config = dict(
    arch='vit',
    model='multi-label image tagger',
    dataset='aerial photos of the United States (SatlasPretrain)',
    train_examples=203450,
    image_size=24,
    crop_scale_min=0.5,
    horizontal_flip=True,
    translate=0.12,
    norm='layernorm',
    norm_position='post',
    activation='gelu',
    mlp_ratio=3,
    head_dim=32,
    fused_qkv=True,
    bias='all',
    qk_norm=True,
    parallel_block=False,
    inner_norm=False,
    moe='soft',
    num_experts=16,
    moe_every=2,
    expert_mlp_ratio=2,
    slots_per_expert=2,
    shared_expert=False,
    patch_size=[4, 4],
    conv_stem=False,
    layers=6,
    width=192,
    positions='learned',
    pooling='mean',
    num_labels=7,
    residual_init='scaled_by_depth',
    optimizer='soap',
    beta2=0.95,
    lr=0.0028,
    beta1=0.95,
    shampoo_beta=0.95,
    eps=1e-08,
    precondition_frequency=25,
    max_precond_dim=1024,
    one_sided=True,
    adamw_lr_other_params=0.0015,
    grad_clip=1.0,
    l1_shrink=0.003,
    steps=14900,
    batch_size=512,
    epochs=37.5,
    lr_schedule='wsd',
    decay_fraction=0.3,
    final_lr_fraction=0.05,
    warmup_steps=440,
    weight_decay=0.05,
    adamw_weight_decay_other_params=0.05,
)
Rows from block 2 of a small multi-label image tagger, named by matrix and row number. Rows with one number belong to one neuron. Each number is 128 + 24 x the weight over its row's rms, rounded and kept within 0 to 255. All counts start at 0. Numbers have three digits each.
After each neuron's rows are labels from the 100 images, of 14848, where the neuron reaches its highest value: "strongest on" is what is common among them; "patch colour" is the nearest of a few named colours to the mean colour under the peak. Only what is clearly more common there than usual is listed. The data: aerial photos of the United States (SatlasPretrain).
# fc1: MLP up (model.blocks.2.mlp.fc1.weight, 576x192), inputs 128-191
# fc2: MLP down (model.blocks.2.mlp.fc2.weight, 192x576, transposed), outputs 128-191

fc1.511:127130151127129128117115137107147130116160131137157113118161173123136115127122117180102131131138091129090142140125117158155101163137125132116135075096081134127163132090092139110150125156101139
fc2.511:226108138092134139170152121128129138131109129105164144150165100186147118138141149109179135125135120158117107105081156100112143101132134114099136146088130089147139123145172100145114106152121147
strongest on: building
patch colour: grey

fc1.216:134130115153112178121148103146139184116126122125114075129140134125178137117131121129102100102121150183107139083119111145084105117103137130180118155139124124132101148140103076090124076076147114
fc2.216:143135079124116217107155119137159166104163138114143088133107137128115122129162099123122123067139092147133087117143132142098154144119139107181112133131118132107124100136121140121093096120141117
strongest on: crop field
patch colour: black

fc1.38:144133102114132122147114116135145153119131157173125126144102128131151119157123127121137107140063152187108146148119094110144131126137124127132093109153127109055123127165081101146139136072121094
fc2.38:125125083123144142124119077113133170122107164110177158142124156090125152130110103074138149114151138142146139150126130135169133125106132098186125142128096169165137143125133123148158177135132146
strongest on: building
patch colour: white; pink

fc1.14:172156132131153109152143068120177144149183156145185094122105098150122146152140116110124146118125104178113168129172088151148133093103165156151089127154145149132130129125110133158124111109139130
fc2.14:100124172140105128154116174127123118082148128129186072103122134121106116125126163129123139125146085125154137180106131126115094155148101124118121141124131153147122156092101110112118127134128133
strongest on: building
patch colour: grey

fc1.45:141102122137130159123132139162146121093137104143129162118139106080123131110097148110184096116127132128108117130130102110155103084132107165147127150150156127139132125084099093122101083038126164
fc2.45:185129127120142144105180105110174161096139121169131109132121078151110123142113123138190134112082076127114111113114078163133115127107133127170128157132112155131102128140151149177135140096112149
strongest on: crop field
patch colour: black

fc1.574:129115105140147143114155173155129158139134078107137110146135128096142121124101134107168109104144157172166128097135068131108134140120129134115104144131118135095139112120123101104138093094143116
fc2.574:132128096136139108077141141144148128090128074135126149134147131151138143155157126115158127116113126143178094117188098110088077161129114101154111104119113124087084130127123119132126115093134109
strongest on: crop field
patch colour: green

fc1.463:128171175150125154145113128107144133157122158129111097131113148124099122122112143165122118132132165162172144159100173132114148121119115127169115128053156076127084131126109166122135112153130113
fc2.463:153124168138173116134147171122062118128128142087131125173153127110158137141129126122172101131126129108130113186108149113131165146084131121127160127145104131125134147126126131130126101133110157
strongest on: building
patch colour: grey

fc1.191:130130152130126087080123157155129141164121098159129116089142078140110137102103136145127129129134123124115129111128117150132123170085129118123106128169128117142125090130095124165131120128143113
fc2.191:171159143128179121150109165143173116123122161129125166149133146159167137118106115101162138145104121170087123143109129110153075119156130112098124131111134131139115120132141141128143151130115116
strongest on: building
patch colour: pink

fc1.319:144122170142154124120149093110153130149100116143119191132136118159131094118140133137121148120105144147125085123125157143147147132165137105190120115148090109110107097165110151180176117118144145
fc2.319:146126131111149124129083137112096126133134147118130133098104110125155132146165130128124173118106151095139155130138121112159105129111092131132075099149094121111126143097124117126144099147136136
strongest on: building
patch colour: brown

fc1.402:151125103121136123117129083108198102199118082137106155129111146127135128132098141150117098158143149130120157107130121125137129151137137158126142153105156122117104158122112132129161126106109133
fc2.402:119107166142116112119152101106133135139116105123101133129132170136139125116159135110125172082129100128098133140107164120136150104122175111127129139123102135132194127110105152187110099114124133
strongest on: building
patch colour: grey

fc1.168:138104115100122127084133117135152126138148183119177128141113141122156132144086068155107125114148151159128133085130126130112106109068166130091159125142131139174148134102137159086151074156117128
fc2.168:091148128129125120154095124157079159122139146118150140084126135100144120105109118133125120152144106138169151143169090132138119090130124163153143119103104082138116142148158195128177131079127106
strongest on: crop field
patch colour: grey

fc1.271:128127103106101143134135130131137142111160096115121116111154153079116091113118153083121131119125162166124147077142110141123097114077153133155140189140100135167123100101111083121125082118147135
fc2.271:116121088132125168084111111123141136110164090136133101088117121148129143126149143110131107128114109140123119089146124128101126110110118107163139130131101154111103129136133141111137079065103129
strongest on: crop field
patch colour: black

fc1.56:129136111122088142150133122117114149133126136120116104117136200146156160155135127146092130119165129154145116150144128117137116117161144141135129130187149167098135132118131125093165136137136132
fc2.56:079137106089144160138097161133104138041108121151172107141150122092193126123192139128130119089108166109120152126119115101116161164093133143131137161066130115108183125144128112088112091173128131
strongest on: building
patch colour: grey