config.yaml
model: "multi-label image tagger"
dataset: "aerial photos of the United States (SatlasPretrain)"
train_examples: 203450
image_size: 24
crop_scale_min: 0.5
horizontal_flip: true
translate: 0.12
arch: "vit"
norm: "layernorm"
norm_position: "post"
hidden_act: "gelu"
mlp_ratio: 3
head_dim: 32
fused_qkv: true
bias: "all"
qk_norm: true
parallel_block: false
inner_norm: false
moe: "soft"
num_experts: 16
moe_every: 2
expert_mlp_ratio: 2
slots_per_expert: 2
shared_expert: false
patch_size: [4, 4]
conv_stem: false
layers: 6
width: 192
positions: "learned"
pooling: "mean"
num_labels: 7
residual_init: "scaled_by_depth"
optimizer: "soap"
beta2: 0.95
learning_rate: 0.0028
beta1: 0.95
shampoo_beta: 0.95
eps: 1e-08
precondition_frequency: 25
max_precond_dim: 1024
one_sided: true
adamw_lr_other_params: 0.0015
max_grad_norm: 1.0
l1_shrink: 0.003
max_steps: 14900
batch_size: 512
epochs: 37.5
lr_schedule: "wsd"
decay_fraction: 0.3
final_lr_fraction: 0.05
warmup_steps: 440
weight_decay: 0.05
adamw_weight_decay_other_params: 0.05
Rows from block 3 of a small multi-label image tagger, named by matrix and row number. Rows with one number within an expert belong to one neuron, the router's apart. Each number is 50 + 15 x the weight over its row's rms, rounded and kept within 0 to 99. All counts start at 0.
Before each expert's rows are labels from the 100 images, of 14848, where the router gives the expert most weight on average: "responds to" is what is common among them. Only what is clearly more common there than usual is listed. The data: aerial photos of the United States (SatlasPretrain). In brackets: how many of the 100, against the usual share in percent.
# router: slot weights (model.blocks.3.mlp.router.weight, 32x192, trained with AdamW), inputs 0-191
# up: expert up (model.blocks.3.mlp.up, 16x384x192), inputs 0-191
# down: expert down (model.blocks.3.mlp.down, 16x192x384, transposed), outputs 0-191

# expert 12
responds to: crop field (28 vs 9)
router.24:40 37 61 54 67 53 40 54 54 32 50 75 49 27 43 48 50 59 50 49 10 29 27 46 64 31 54 35 46 56 44 38 84 53 48 62 69 55 33 48 51 47 31 23 63 57 63 31 30 46 40 19 53 14 55 43 47 45 59 67 92 65 72 70 55 56 27 40 71 62 50 53 52 34 52 55 19 42 57 87 72 22 46 46 34 43 62 42 42 32 63 68 56 47 61 67 59 29 58 48 65 55 42 33 36 54 44 54 60 59 65 70 11 54 27 40 39 47 28 58 59 55 64 36 55 70 57 62 39 39 59 60 23 40 46 65 59 51 19 61 61 43 63 46 41 82 96 63 66 56 37 48 43 58 47 44 59 44 32 34 55 43 60 64 48 58 54 48 46 46 29 65 65 55 45 52 57 63 66 75 53 38 39 22 86 34 61 65 71 47 42 42
router.25:45 45 47 62 53 33 44 55 54 28 58 63 53 40 50 48 44 64 38 42 22 19 34 48 75 38 62 27 68 33 59 23 90 43 40 80 66 42 44 41 45 75 36 35 51 53 61 38 41 50 55 22 57 24 51 40 55 47 57 29 71 67 58 63 56 45 41 42 77 61 62 61 45 53 38 48 29 38 52 77 67 26 63 68 33 63 45 61 49 45 72 76 61 51 65 69 58 37 45 36 60 50 46 47 37 61 51 40 62 39 62 66 16 77 35 44 36 53 34 22 62 56 50 53 30 91 58 72 42 54 30 70 19 59 32 51 82 59 42 47 51 58 69 46 39 61 85 59 78 48 37 52 39 59 28 34 33 58 34 53 33 47 53 45 40 50 51 51 44 41 29 58 66 49 27 53 52 58 59 72 38 43 24 22 79 28 47 71 55 55 33 41
up.12:53 71 52 60 46 61 27 52 52 57 43 26 48 30 43 50 53 51 63 34 60 03 60 52 35 42 51 70 69 33 56 49 34 45 54 50 49 50 26 48 49 80 36 56 58 58 65 56 50 53 51 89 46 37 61 39 61 77 63 49 46 63 50 32 54 53 49 59 40 50 44 31 76 47 05 22 38 51 52 29 21 33 52 58 08 50 34 52 57 52 55 67 73 25 43 47 43 81 61 69 53 50 28 55 58 45 55 40 34 52 76 74 22 56 50 64 51 48 57 48 52 02 49 50 45 48 39 38 57 50 25 31 46 57 69 42 56 43 24 60 75 48 48 53 60 61 05 50 22 55 70 51 31 42 49 48 72 65 59 52 43 51 27 55 49 47 52 79 57 39 60 68 33 72 58 49 41 49 60 58 66 45 78 60 35 72 53 35 79 53 49 62
down.12:40 45 61 28 58 51 50 35 52 68 49 54 47 51 02 53 62 46 46 78 60 37 42 42 35 44 50 56 56 50 47 50 62 76 56 80 49 54 66 47 56 42 56 42 55 54 81 67 64 37 55 31 62 53 66 52 19 49 57 58 72 27 47 62 41 44 35 55 29 40 64 62 26 69 51 41 46 34 34 67 38 37 25 37 38 49 48 35 36 70 36 50 53 90 43 31 32 37 11 82 86 68 78 70 54 35 46 44 74 54 76 71 45 48 53 55 39 34 47 83 36 52 62 33 57 53 68 49 50 50 61 34 46 41 55 48 61 44 47 75 35 32 63 44 28 74 30 53 34 62 51 44 67 39 53 77 54 77 25 61 38 49 34 47 42 49 30 66 44 55 65 31 54 44 49 72 34 59 58 79 52 43 41 43 13 55 65 50 81 57 50 46

# expert 0
responds to: building (72 vs 42.4)
router.0:47 37 37 47 54 46 49 64 32 33 61 28 56 46 44 44 61 54 40 28 47 46 65 37 26 36 71 36 30 22 61 41 38 41 70 42 58 27 35 51 57 47 79 35 45 63 34 51 32 51 67 81 59 51 61 78 30 23 40 53 46 74 68 17 86 21 48 43 39 71 49 44 71 49 47 35 29 58 68 32 31 47 80 44 65 58 76 67 31 42 60 62 41 44 68 68 52 20 39 48 53 30 34 54 76 71 37 65 41 38 32 77 61 54 51 32 35 55 45 78 43 37 19 64 50 23 43 49 34 62 25 54 28 61 65 22 65 65 59 52 60 29 59 37 62 43 63 64 38 29 53 64 40 51 46 55 75 71 60 65 43 48 56 55 36 57 58 60 48 52 55 62 44 77 81 51 59 45 62 37 38 52 41 37 61 44 64 30 26 47 61 51
router.1:54 41 41 51 57 42 25 58 30 43 65 45 61 65 63 49 51 64 63 21 38 32 63 46 20 46 70 31 20 36 46 37 51 20 48 45 33 45 48 43 65 20 71 32 45 70 42 55 28 49 62 59 65 60 57 89 31 27 60 48 41 67 66 47 69 32 45 42 43 71 58 57 75 46 24 39 30 36 57 49 43 30 75 69 52 74 62 62 37 35 60 62 58 61 71 56 59 41 28 54 68 29 32 57 63 60 43 52 58 40 35 66 48 44 32 43 26 30 50 79 51 38 52 46 77 24 36 65 45 53 18 58 20 60 52 30 63 67 64 64 66 48 71 53 67 34 50 69 40 23 37 63 22 60 36 44 45 74 42 53 33 49 68 59 33 45 39 41 42 29 34 57 49 75 76 71 71 46 74 53 38 51 39 50 63 61 49 34 54 35 48 29
up.0:29 46 53 54 52 30 54 40 50 47 50 45 46 58 17 48 38 35 39 43 51 77 36 46 19 50 70 54 54 47 40 48 22 30 57 54 39 35 28 53 41 49 66 50 49 52 54 60 58 69 49 57 35 45 47 43 79 40 40 44 63 57 59 31 75 57 46 78 45 21 42 42 34 65 38 78 28 51 61 24 33 34 54 45 81 71 41 52 72 71 33 62 53 38 40 47 41 66 30 68 59 50 41 49 53 49 99 53 68 64 52 52 83 42 35 37 42 40 57 37 09 68 65 55 47 51 45 46 59 52 40 40 62 62 69 35 44 62 51 51 49 48 54 30 83 34 56 76 51 45 57 38 45 37 37 50 41 57 52 50 65 72 45 42 84 49 36 35 54 45 43 58 69 58 37 32 42 39 41 90 51 24 61 92 38 64 28 28 53 55 59 53
down.0:83 64 56 13 58 36 44 65 51 32 63 46 72 92 61 52 59 48 38 42 28 40 43 40 57 46 44 62 53 62 42 64 77 21 75 50 82 45 25 69 70 56 30 46 60 50 33 66 45 51 39 28 64 25 51 37 44 36 53 51 53 29 53 83 51 50 42 68 63 42 64 41 42 43 51 73 59 48 73 66 44 73 55 08 61 61 40 59 23 29 42 59 83 44 61 23 26 49 63 57 49 31 28 57 73 40 49 89 66 44 53 41 39 67 66 55 34 50 27 35 50 54 57 40 74 53 58 56 39 49 55 60 38 40 53 73 55 49 32 47 52 51 50 55 51 56 30 59 47 24 21 49 20 47 49 58 60 44 35 66 52 67 51 43 54 22 57 40 55 54 48 59 54 45 32 68 48 37 31 62 64 46 54 40 26 21 54 60 24 52 47 76

# expert 6
responds to: crop field (28 vs 9)
router.12:50 37 56 84 55 35 46 61 24 36 52 41 78 83 54 51 49 71 58 29 84 39 16 37 59 55 52 42 57 31 56 32 59 23 51 44 44 36 29 48 61 27 49 39 72 54 31 75 43 48 41 33 61 35 65 64 49 52 41 51 52 55 56 37 30 31 31 60 62 49 64 28 36 48 33 51 81 35 68 46 45 54 67 78 52 68 61 61 32 49 62 76 50 58 74 75 40 45 69 35 72 50 29 57 34 65 52 58 48 42 58 61 31 80 58 37 45 32 42 47 45 61 58 62 52 62 55 49 47 46 42 70 33 58 76 43 65 53 34 33 59 50 52 30 46 32 75 66 68 43 51 68 38 56 28 62 29 60 44 56 49 15 65 22 37 52 30 14 61 30 53 50 72 73 38 66 49 58 26 69 23 33 54 40 28 54 50 51 39 74 39 43
router.13:36 34 48 67 50 55 53 45 38 36 56 51 62 85 60 35 42 55 75 30 71 48 41 61 48 50 58 35 41 39 47 23 45 47 49 67 71 56 46 52 48 51 17 28 57 35 36 48 37 57 54 45 71 40 50 62 41 07 72 49 76 66 52 46 80 41 38 46 55 68 69 37 57 30 58 48 32 34 73 19 45 24 53 51 77 51 67 65 39 37 74 57 51 70 68 80 46 40 72 44 81 46 39 51 48 63 60 82 58 37 73 64 41 48 44 32 42 41 30 62 58 43 63 49 64 57 68 72 48 46 59 65 36 72 81 58 63 70 35 52 71 60 59 33 62 53 23 64 52 37 34 61 31 37 33 30 37 48 32 71 52 45 71 44 36 37 48 49 55 43 48 74 65 55 57 62 68 41 66 76 42 24 39 16 42 79 46 44 44 45 36 29
up.12:73 66 53 40 75 54 36 80 40 45 28 55 47 36 45 55 67 84 52 69 61 55 79 24 27 47 74 30 32 72 52 49 35 31 65 37 44 31 52 59 29 57 99 55 48 55 42 66 28 44 69 65 76 50 48 44 06 62 54 69 39 55 59 67 48 56 07 50 49 64 57 51 51 30 59 50 69 71 75 42 52 62 55 53 39 56 59 46 43 58 48 67 52 46 56 28 56 26 49 58 48 56 49 54 69 45 49 54 48 75 23 40 54 48 25 20 46 52 59 41 22 60 47 63 42 57 47 44 49 53 61 52 75 83 41 90 45 63 44 42 43 72 41 34 60 49 51 47 27 39 63 41 25 63 62 47 67 50 68 52 38 76 49 52 36 47 60 92 43 55 64 53 28 59 57 49 44 48 56 49 30 42 48 65 60 50 67 33 36 51 35 53
down.12:61 54 52 52 70 52 64 50 46 62 42 32 50 46 36 12 58 52 48 44 53 46 89 48 29 30 19 66 27 31 47 27 37 42 51 62 54 27 57 55 49 44 52 64 56 44 63 53 76 43 53 53 63 67 54 50 36 40 48 51 37 63 47 52 73 49 29 22 02 60 41 62 54 40 27 49 37 57 66 55 51 52 47 35 80 65 45 51 48 55 08 64 52 49 56 17 46 52 57 26 43 59 29 50 44 59 48 33 63 49 49 50 53 49 57 49 73 59 21 24 74 49 53 39 66 67 27 58 43 47 53 39 05 68 52 50 51 75 50 66 71 60 60 37 62 26 99 26 80 55 50 31 47 50 43 46 49 69 32 77 41 54 47 60 46 46 70 39 37 43 43 50 37 30 57 52 45 26 52 39 61 55 54 46 32 37 65 63 61 23 51 44

# expert 8
responds to: building (89 vs 42.4); parking lot (25 vs 2.3)
router.16:60 26 38 65 62 56 41 64 24 57 80 46 68 70 46 39 57 66 59 29 55 37 31 12 32 62 61 28 59 25 70 29 45 37 49 50 76 28 42 51 40 41 76 34 58 58 50 84 40 48 64 51 67 37 65 50 44 30 38 58 39 58 68 31 61 35 49 42 32 63 62 57 78 38 29 51 62 57 44 60 59 21 62 50 49 52 66 66 34 53 53 46 50 46 76 62 56 44 25 42 70 40 44 52 65 58 33 81 56 30 46 71 70 81 57 50 46 45 50 65 62 45 49 59 35 36 33 53 50 37 12 70 36 70 61 33 66 53 66 54 67 60 63 62 53 57 04 57 47 35 55 60 30 76 33 47 40 69 75 61 60 15 78 54 22 44 36 43 49 39 33 62 61 69 53 52 59 56 60 56 29 42 32 46 32 46 48 31 43 57 40 50
router.17:49 51 43 42 54 67 51 57 17 66 69 42 55 44 66 61 61 73 66 29 72 32 45 16 40 77 51 34 59 38 49 41 22 36 41 46 81 32 48 42 51 33 75 27 35 60 70 65 32 28 41 64 57 52 53 41 69 31 42 52 39 35 60 55 55 50 51 41 53 66 75 46 74 64 26 58 67 44 63 69 50 46 66 50 62 53 63 63 33 55 57 34 67 56 65 60 41 29 31 55 75 27 46 43 80 76 25 73 56 25 43 67 73 57 59 42 60 37 35 47 61 49 43 52 29 31 38 61 40 42 28 70 58 63 72 35 77 74 51 47 55 55 56 56 59 46 12 70 34 43 52 46 25 66 38 48 43 73 61 57 41 36 57 40 30 27 24 36 45 27 43 66 62 65 71 66 70 29 38 52 28 46 31 39 28 65 58 40 46 65 44 42
up.0:44 40 63 49 50 65 52 43 78 79 54 48 44 53 60 52 43 52 32 76 67 70 87 47 42 59 50 39 58 72 59 39 46 44 36 39 01 31 41 71 00 66 31 80 40 44 75 56 42 77 63 55 33 51 32 19 39 48 41 24 48 47 29 42 48 57 59 58 67 36 51 75 12 75 39 53 59 69 47 46 60 91 52 58 54 51 36 35 45 44 36 68 60 16 44 47 58 53 59 42 58 37 81 54 64 49 40 48 50 52 33 45 80 60 40 45 69 50 39 49 53 57 26 40 43 17 50 12 32 65 58 48 36 49 57 60 16 35 73 49 45 53 41 67 41 51 44 52 53 46 52 49 59 52 51 68 62 57 51 48 33 69 50 46 49 60 59 75 49 56 33 32 45 66 48 37 30 47 64 71 50 54 48 72 70 54 39 68 59 53 51 45
down.0:85 68 53 63 53 51 49 63 49 58 68 49 49 69 57 48 42 55 66 70 47 49 52 30 49 67 72 51 56 47 56 39 51 25 60 43 75 69 61 54 50 58 31 52 16 80 42 55 35 63 49 29 34 50 61 29 35 96 55 42 75 46 45 64 38 36 54 13 52 44 55 53 65 20 49 05 81 67 33 70 51 59 78 40 45 55 60 55 46 41 65 45 30 40 48 64 27 40 59 46 64 39 46 58 48 54 55 30 56 43 50 61 51 47 11 44 46 37 32 60 35 36 50 34 44 51 63 84 54 33 46 59 26 51 61 41 41 51 69 50 69 71 29 52 40 49 35 39 42 38 56 16 45 54 48 53 54 41 49 56 55 26 51 62 63 41 45 54 80 45 27 52 23 58 21 52 61 62 41 67 41 55 50 15 87 46 31 33 62 62 34 68

# expert 14
responds to: crop field (39 vs 9)
router.28:40 54 42 41 51 33 39 34 27 40 61 52 54 65 63 54 39 53 49 15 66 24 52 33 78 45 58 20 54 42 53 33 45 17 36 51 75 49 40 35 85 33 44 29 55 59 51 66 46 16 60 30 67 45 39 62 52 08 60 48 21 55 67 53 46 38 45 47 62 51 70 41 48 55 26 57 37 36 52 51 45 40 66 64 67 48 49 74 42 49 68 75 51 70 71 65 39 53 76 28 64 41 34 49 36 59 68 39 66 29 49 58 39 59 33 38 44 51 35 91 51 43 65 46 99 64 52 71 52 32 55 70 38 73 59 57 54 64 40 52 63 44 63 42 32 37 85 73 54 43 36 56 32 69 43 36 25 63 50 51 44 52 61 35 42 52 23 54 27 35 42 64 69 44 63 59 69 36 50 48 43 39 35 42 58 52 51 29 47 55 40 43
router.29:38 43 36 75 47 28 66 53 27 43 51 35 57 26 28 48 35 58 44 36 67 24 64 39 67 62 62 43 61 24 61 49 42 12 68 33 77 56 33 35 80 43 65 31 47 56 50 83 25 35 78 68 49 44 57 43 40 24 40 59 39 76 64 25 40 44 28 67 45 58 72 35 64 61 45 24 24 43 81 54 37 37 56 54 72 60 41 63 23 56 67 76 54 53 67 59 48 55 47 33 69 52 46 99 38 67 65 59 53 45 50 51 59 54 39 35 67 39 35 74 46 39 43 63 74 76 42 28 37 58 40 51 61 58 52 53 50 70 26 48 49 48 51 58 36 44 33 77 33 34 51 51 44 51 48 58 37 51 54 38 48 85 77 44 34 53 34 34 23 47 41 54 52 48 64 63 55 40 54 62 42 32 51 37 42 55 71 38 48 67 38 51
up.8:48 61 75 34 59 56 59 57 64 60 42 58 48 41 32 29 50 63 71 80 72 85 68 47 40 66 56 43 51 45 45 63 48 48 59 05 44 44 60 55 41 50 52 49 42 47 52 17 55 54 50 64 59 48 56 70 88 46 53 69 45 42 30 61 51 40 59 71 28 66 35 62 25 40 52 55 67 55 37 43 47 75 46 32 55 61 58 53 52 42 38 41 46 35 46 66 51 52 59 28 77 52 58 66 29 49 89 44 62 74 54 34 36 60 40 51 59 32 53 35 52 56 60 51 60 37 49 47 45 27 53 35 48 28 49 66 87 27 68 53 17 31 31 52 56 54 45 00 59 49 64 51 50 68 54 50 53 45 44 34 32 42 30 65 77 52 62 58 60 26 60 49 26 37 54 46 47 41 46 15 48 49 64 56 22 40 41 70 13 44 51 85
down.8:64 57 54 50 53 71 62 51 68 57 55 50 37 47 37 43 44 61 54 43 25 54 52 34 44 56 44 33 59 29 71 37 57 69 60 82 65 57 50 31 25 58 00 42 54 53 53 47 73 48 44 53 74 66 52 31 40 50 31 44 37 42 57 49 50 50 33 50 88 55 74 45 55 49 48 61 70 46 60 15 61 72 60 26 67 23 57 11 58 62 63 65 28 61 46 43 48 54 53 52 41 40 44 64 49 47 44 26 62 53 47 32 22 53 29 50 36 62 60 50 64 35 42 49 60 30 36 58 54 49 56 50 43 22 55 35 32 46 66 70 57 51 22 38 44 43 69 40 63 49 39 51 21 73 44 52 62 52 55 71 37 68 53 12 45 51 37 63 37 72 55 62 38 19 38 31 67 61 61 63 77 61 52 79 59 84 74 26 34 38 41 69

# expert 11
responds to: building (100 vs 42.4)
router.22:48 43 36 28 48 38 33 59 29 42 74 54 54 39 41 57 64 62 51 53 46 42 67 34 50 53 55 36 30 38 45 34 66 35 62 66 62 24 40 47 50 34 76 30 43 81 66 40 36 28 61 54 64 51 50 39 48 78 49 21 63 76 71 50 71 48 43 35 50 66 60 41 80 53 29 45 60 44 38 93 53 60 68 47 39 66 66 56 55 34 62 34 61 52 55 58 52 33 20 51 64 30 33 34 62 62 40 72 48 38 45 66 53 57 38 32 49 54 55 18 42 25 32 30 58 48 31 69 41 31 48 74 37 65 33 40 67 72 80 38 50 64 49 56 35 56 27 71 48 34 45 63 36 66 30 47 74 72 50 51 24 25 57 53 32 63 31 33 33 41 33 66 69 66 75 69 61 49 63 50 34 52 18 36 68 60 32 33 54 42 38 33
router.23:37 44 58 37 30 53 48 47 33 42 56 43 44 65 54 58 37 64 72 28 56 37 74 45 50 69 25 59 58 29 58 39 42 32 65 53 61 56 32 58 61 25 71 36 61 53 32 61 32 34 69 44 26 59 70 48 23 19 73 35 43 50 55 38 45 32 57 74 72 39 45 55 77 62 64 41 11 39 55 38 47 53 49 11 79 23 60 58 38 54 67 65 76 56 72 44 46 53 38 47 68 42 49 82 30 39 61 61 52 66 68 69 66 67 83 58 67 31 74 76 40 47 49 65 56 21 30 78 58 46 19 55 39 57 38 56 55 52 38 54 53 64 51 72 68 42 30 59 43 32 41 31 41 74 47 40 56 50 62 47 57 32 74 28 42 60 23 35 39 36 59 63 62 59 60 47 46 68 39 52 45 64 47 28 73 62 52 44 27 52 45 44
up.3:53 54 52 70 57 65 49 51 69 40 63 58 34 53 50 56 42 52 50 34 27 51 39 48 78 51 67 53 64 69 59 09 51 36 51 57 40 74 66 28 30 57 43 42 44 56 40 57 63 57 47 65 40 75 50 86 27 45 65 61 45 56 58 55 35 52 38 69 32 30 54 61 32 49 50 73 66 28 36 00 45 30 50 52 57 50 64 62 49 68 41 53 52 60 52 53 45 53 65 51 44 45 43 58 72 33 25 67 41 40 67 29 26 51 49 63 56 52 48 80 56 66 52 12 32 60 47 45 40 47 58 52 44 42 71 66 77 51 48 66 33 69 47 51 31 50 14 49 41 49 46 63 41 36 38 46 25 32 50 88 48 54 66 75 75 50 71 58 17 40 26 41 52 49 40 37 69 62 39 75 27 32 69 65 46 64 26 43 25 50 30 41
down.3:63 77 26 77 52 41 55 40 51 44 47 80 10 59 67 42 47 33 61 30 50 55 56 61 46 55 77 47 96 57 56 80 45 48 54 56 65 67 63 65 45 33 88 47 32 14 57 57 59 68 68 31 64 48 55 10 74 57 39 43 67 43 43 44 37 59 62 50 58 68 43 37 48 42 31 50 51 54 37 53 53 52 48 65 49 55 38 51 50 47 55 81 42 34 38 52 36 38 03 33 46 60 59 66 45 39 45 54 55 28 31 45 49 82 55 39 50 58 40 53 67 41 47 63 15 33 61 28 54 30 63 82 43 57 41 40 46 41 74 49 64 68 63 57 40 50 51 49 49 37 49 49 48 20 56 42 47 68 40 40 49 54 55 47 33 46 32 42 58 44 35 43 61 40 18 48 70 64 47 21 94 53 52 40 62 53 54 53 29 33 39 36

# expert 4
responds to: crop field (28 vs 9)
router.8:54 36 36 50 49 43 47 52 30 53 63 50 50 35 68 64 31 45 41 29 71 45 38 52 70 53 56 40 11 48 64 44 68 44 48 52 79 34 40 49 60 24 06 36 42 69 72 27 58 79 58 43 74 43 48 37 42 32 38 46 65 54 55 42 69 39 53 58 60 55 55 15 45 53 33 58 57 35 54 83 46 00 78 68 69 66 48 65 48 63 55 88 60 54 63 62 54 44 69 42 56 49 46 54 60 58 62 37 59 40 48 55 35 50 49 55 38 43 60 39 62 24 58 57 60 84 30 67 61 37 18 64 37 62 70 57 72 77 26 72 62 69 70 42 31 35 52 63 49 38 37 46 29 59 43 68 32 66 44 58 61 75 65 23 52 51 44 43 29 39 39 55 58 64 63 49 57 51 37 78 49 41 51 23 67 46 54 66 52 49 45 51
router.9:42 40 47 55 65 48 46 43 39 41 54 57 66 46 65 65 43 51 53 39 79 79 44 74 70 47 40 37 05 58 42 39 71 48 73 44 53 30 44 59 42 57 15 41 65 57 75 33 45 63 53 37 72 32 51 47 34 37 48 41 80 70 45 23 70 42 36 66 50 69 51 35 31 32 73 32 53 34 81 78 41 00 61 72 77 55 61 55 56 53 72 85 35 61 55 65 52 47 79 36 49 37 30 46 44 60 62 33 48 28 52 58 24 41 58 42 50 29 57 37 63 24 55 58 54 75 55 52 40 54 48 61 47 63 89 28 61 59 36 68 67 54 63 33 34 38 60 47 63 51 51 73 45 33 48 71 46 64 37 55 64 60 62 35 49 55 52 44 43 47 41 55 51 49 51 58 45 51 63 80 48 33 66 29 59 36 50 70 52 31 36 41
up.5:30 61 74 48 43 54 53 72 56 61 35 44 89 31 51 71 53 44 37 61 42 46 30 51 58 43 64 41 48 65 50 30 76 61 63 56 43 59 52 64 53 69 74 48 79 34 35 57 59 62 58 56 62 78 32 75 42 92 42 37 38 54 61 44 58 43 38 64 76 56 31 64 99 41 37 59 60 57 41 95 65 55 59 35 77 51 45 56 39 67 33 31 51 53 44 38 61 52 48 29 51 60 39 46 39 54 64 29 39 33 42 43 29 74 48 48 38 58 48 49 48 43 52 56 26 28 58 30 17 54 47 47 49 52 55 45 47 53 35 43 50 64 30 48 56 37 43 62 58 50 49 95 47 51 53 70 35 44 37 64 32 64 50 37 53 65 48 49 41 63 56 69 77 42 18 52 47 62 28 35 82 62 53 46 18 34 55 47 22 30 37 63
down.5:42 50 77 26 40 57 55 50 52 39 77 13 57 81 53 51 16 39 72 82 45 31 62 60 38 48 38 53 38 59 58 35 08 66 44 50 23 39 64 35 67 63 46 33 43 77 49 46 44 36 75 40 60 56 70 33 50 53 75 47 70 43 74 66 47 41 58 46 44 43 50 46 43 58 13 45 50 36 38 00 44 47 43 79 75 54 68 54 45 23 51 33 58 48 44 60 43 50 67 87 61 80 67 39 48 30 33 66 32 51 56 65 21 48 58 74 57 59 62 78 52 43 54 52 62 44 46 43 50 52 42 71 58 75 50 48 49 53 59 24 42 53 69 59 70 60 46 22 54 57 60 60 62 51 49 44 51 41 32 35 42 20 38 56 46 40 51 33 31 70 66 35 46 45 49 41 33 45 68 48 66 44 46 39 51 54 60 64 54 66 49 55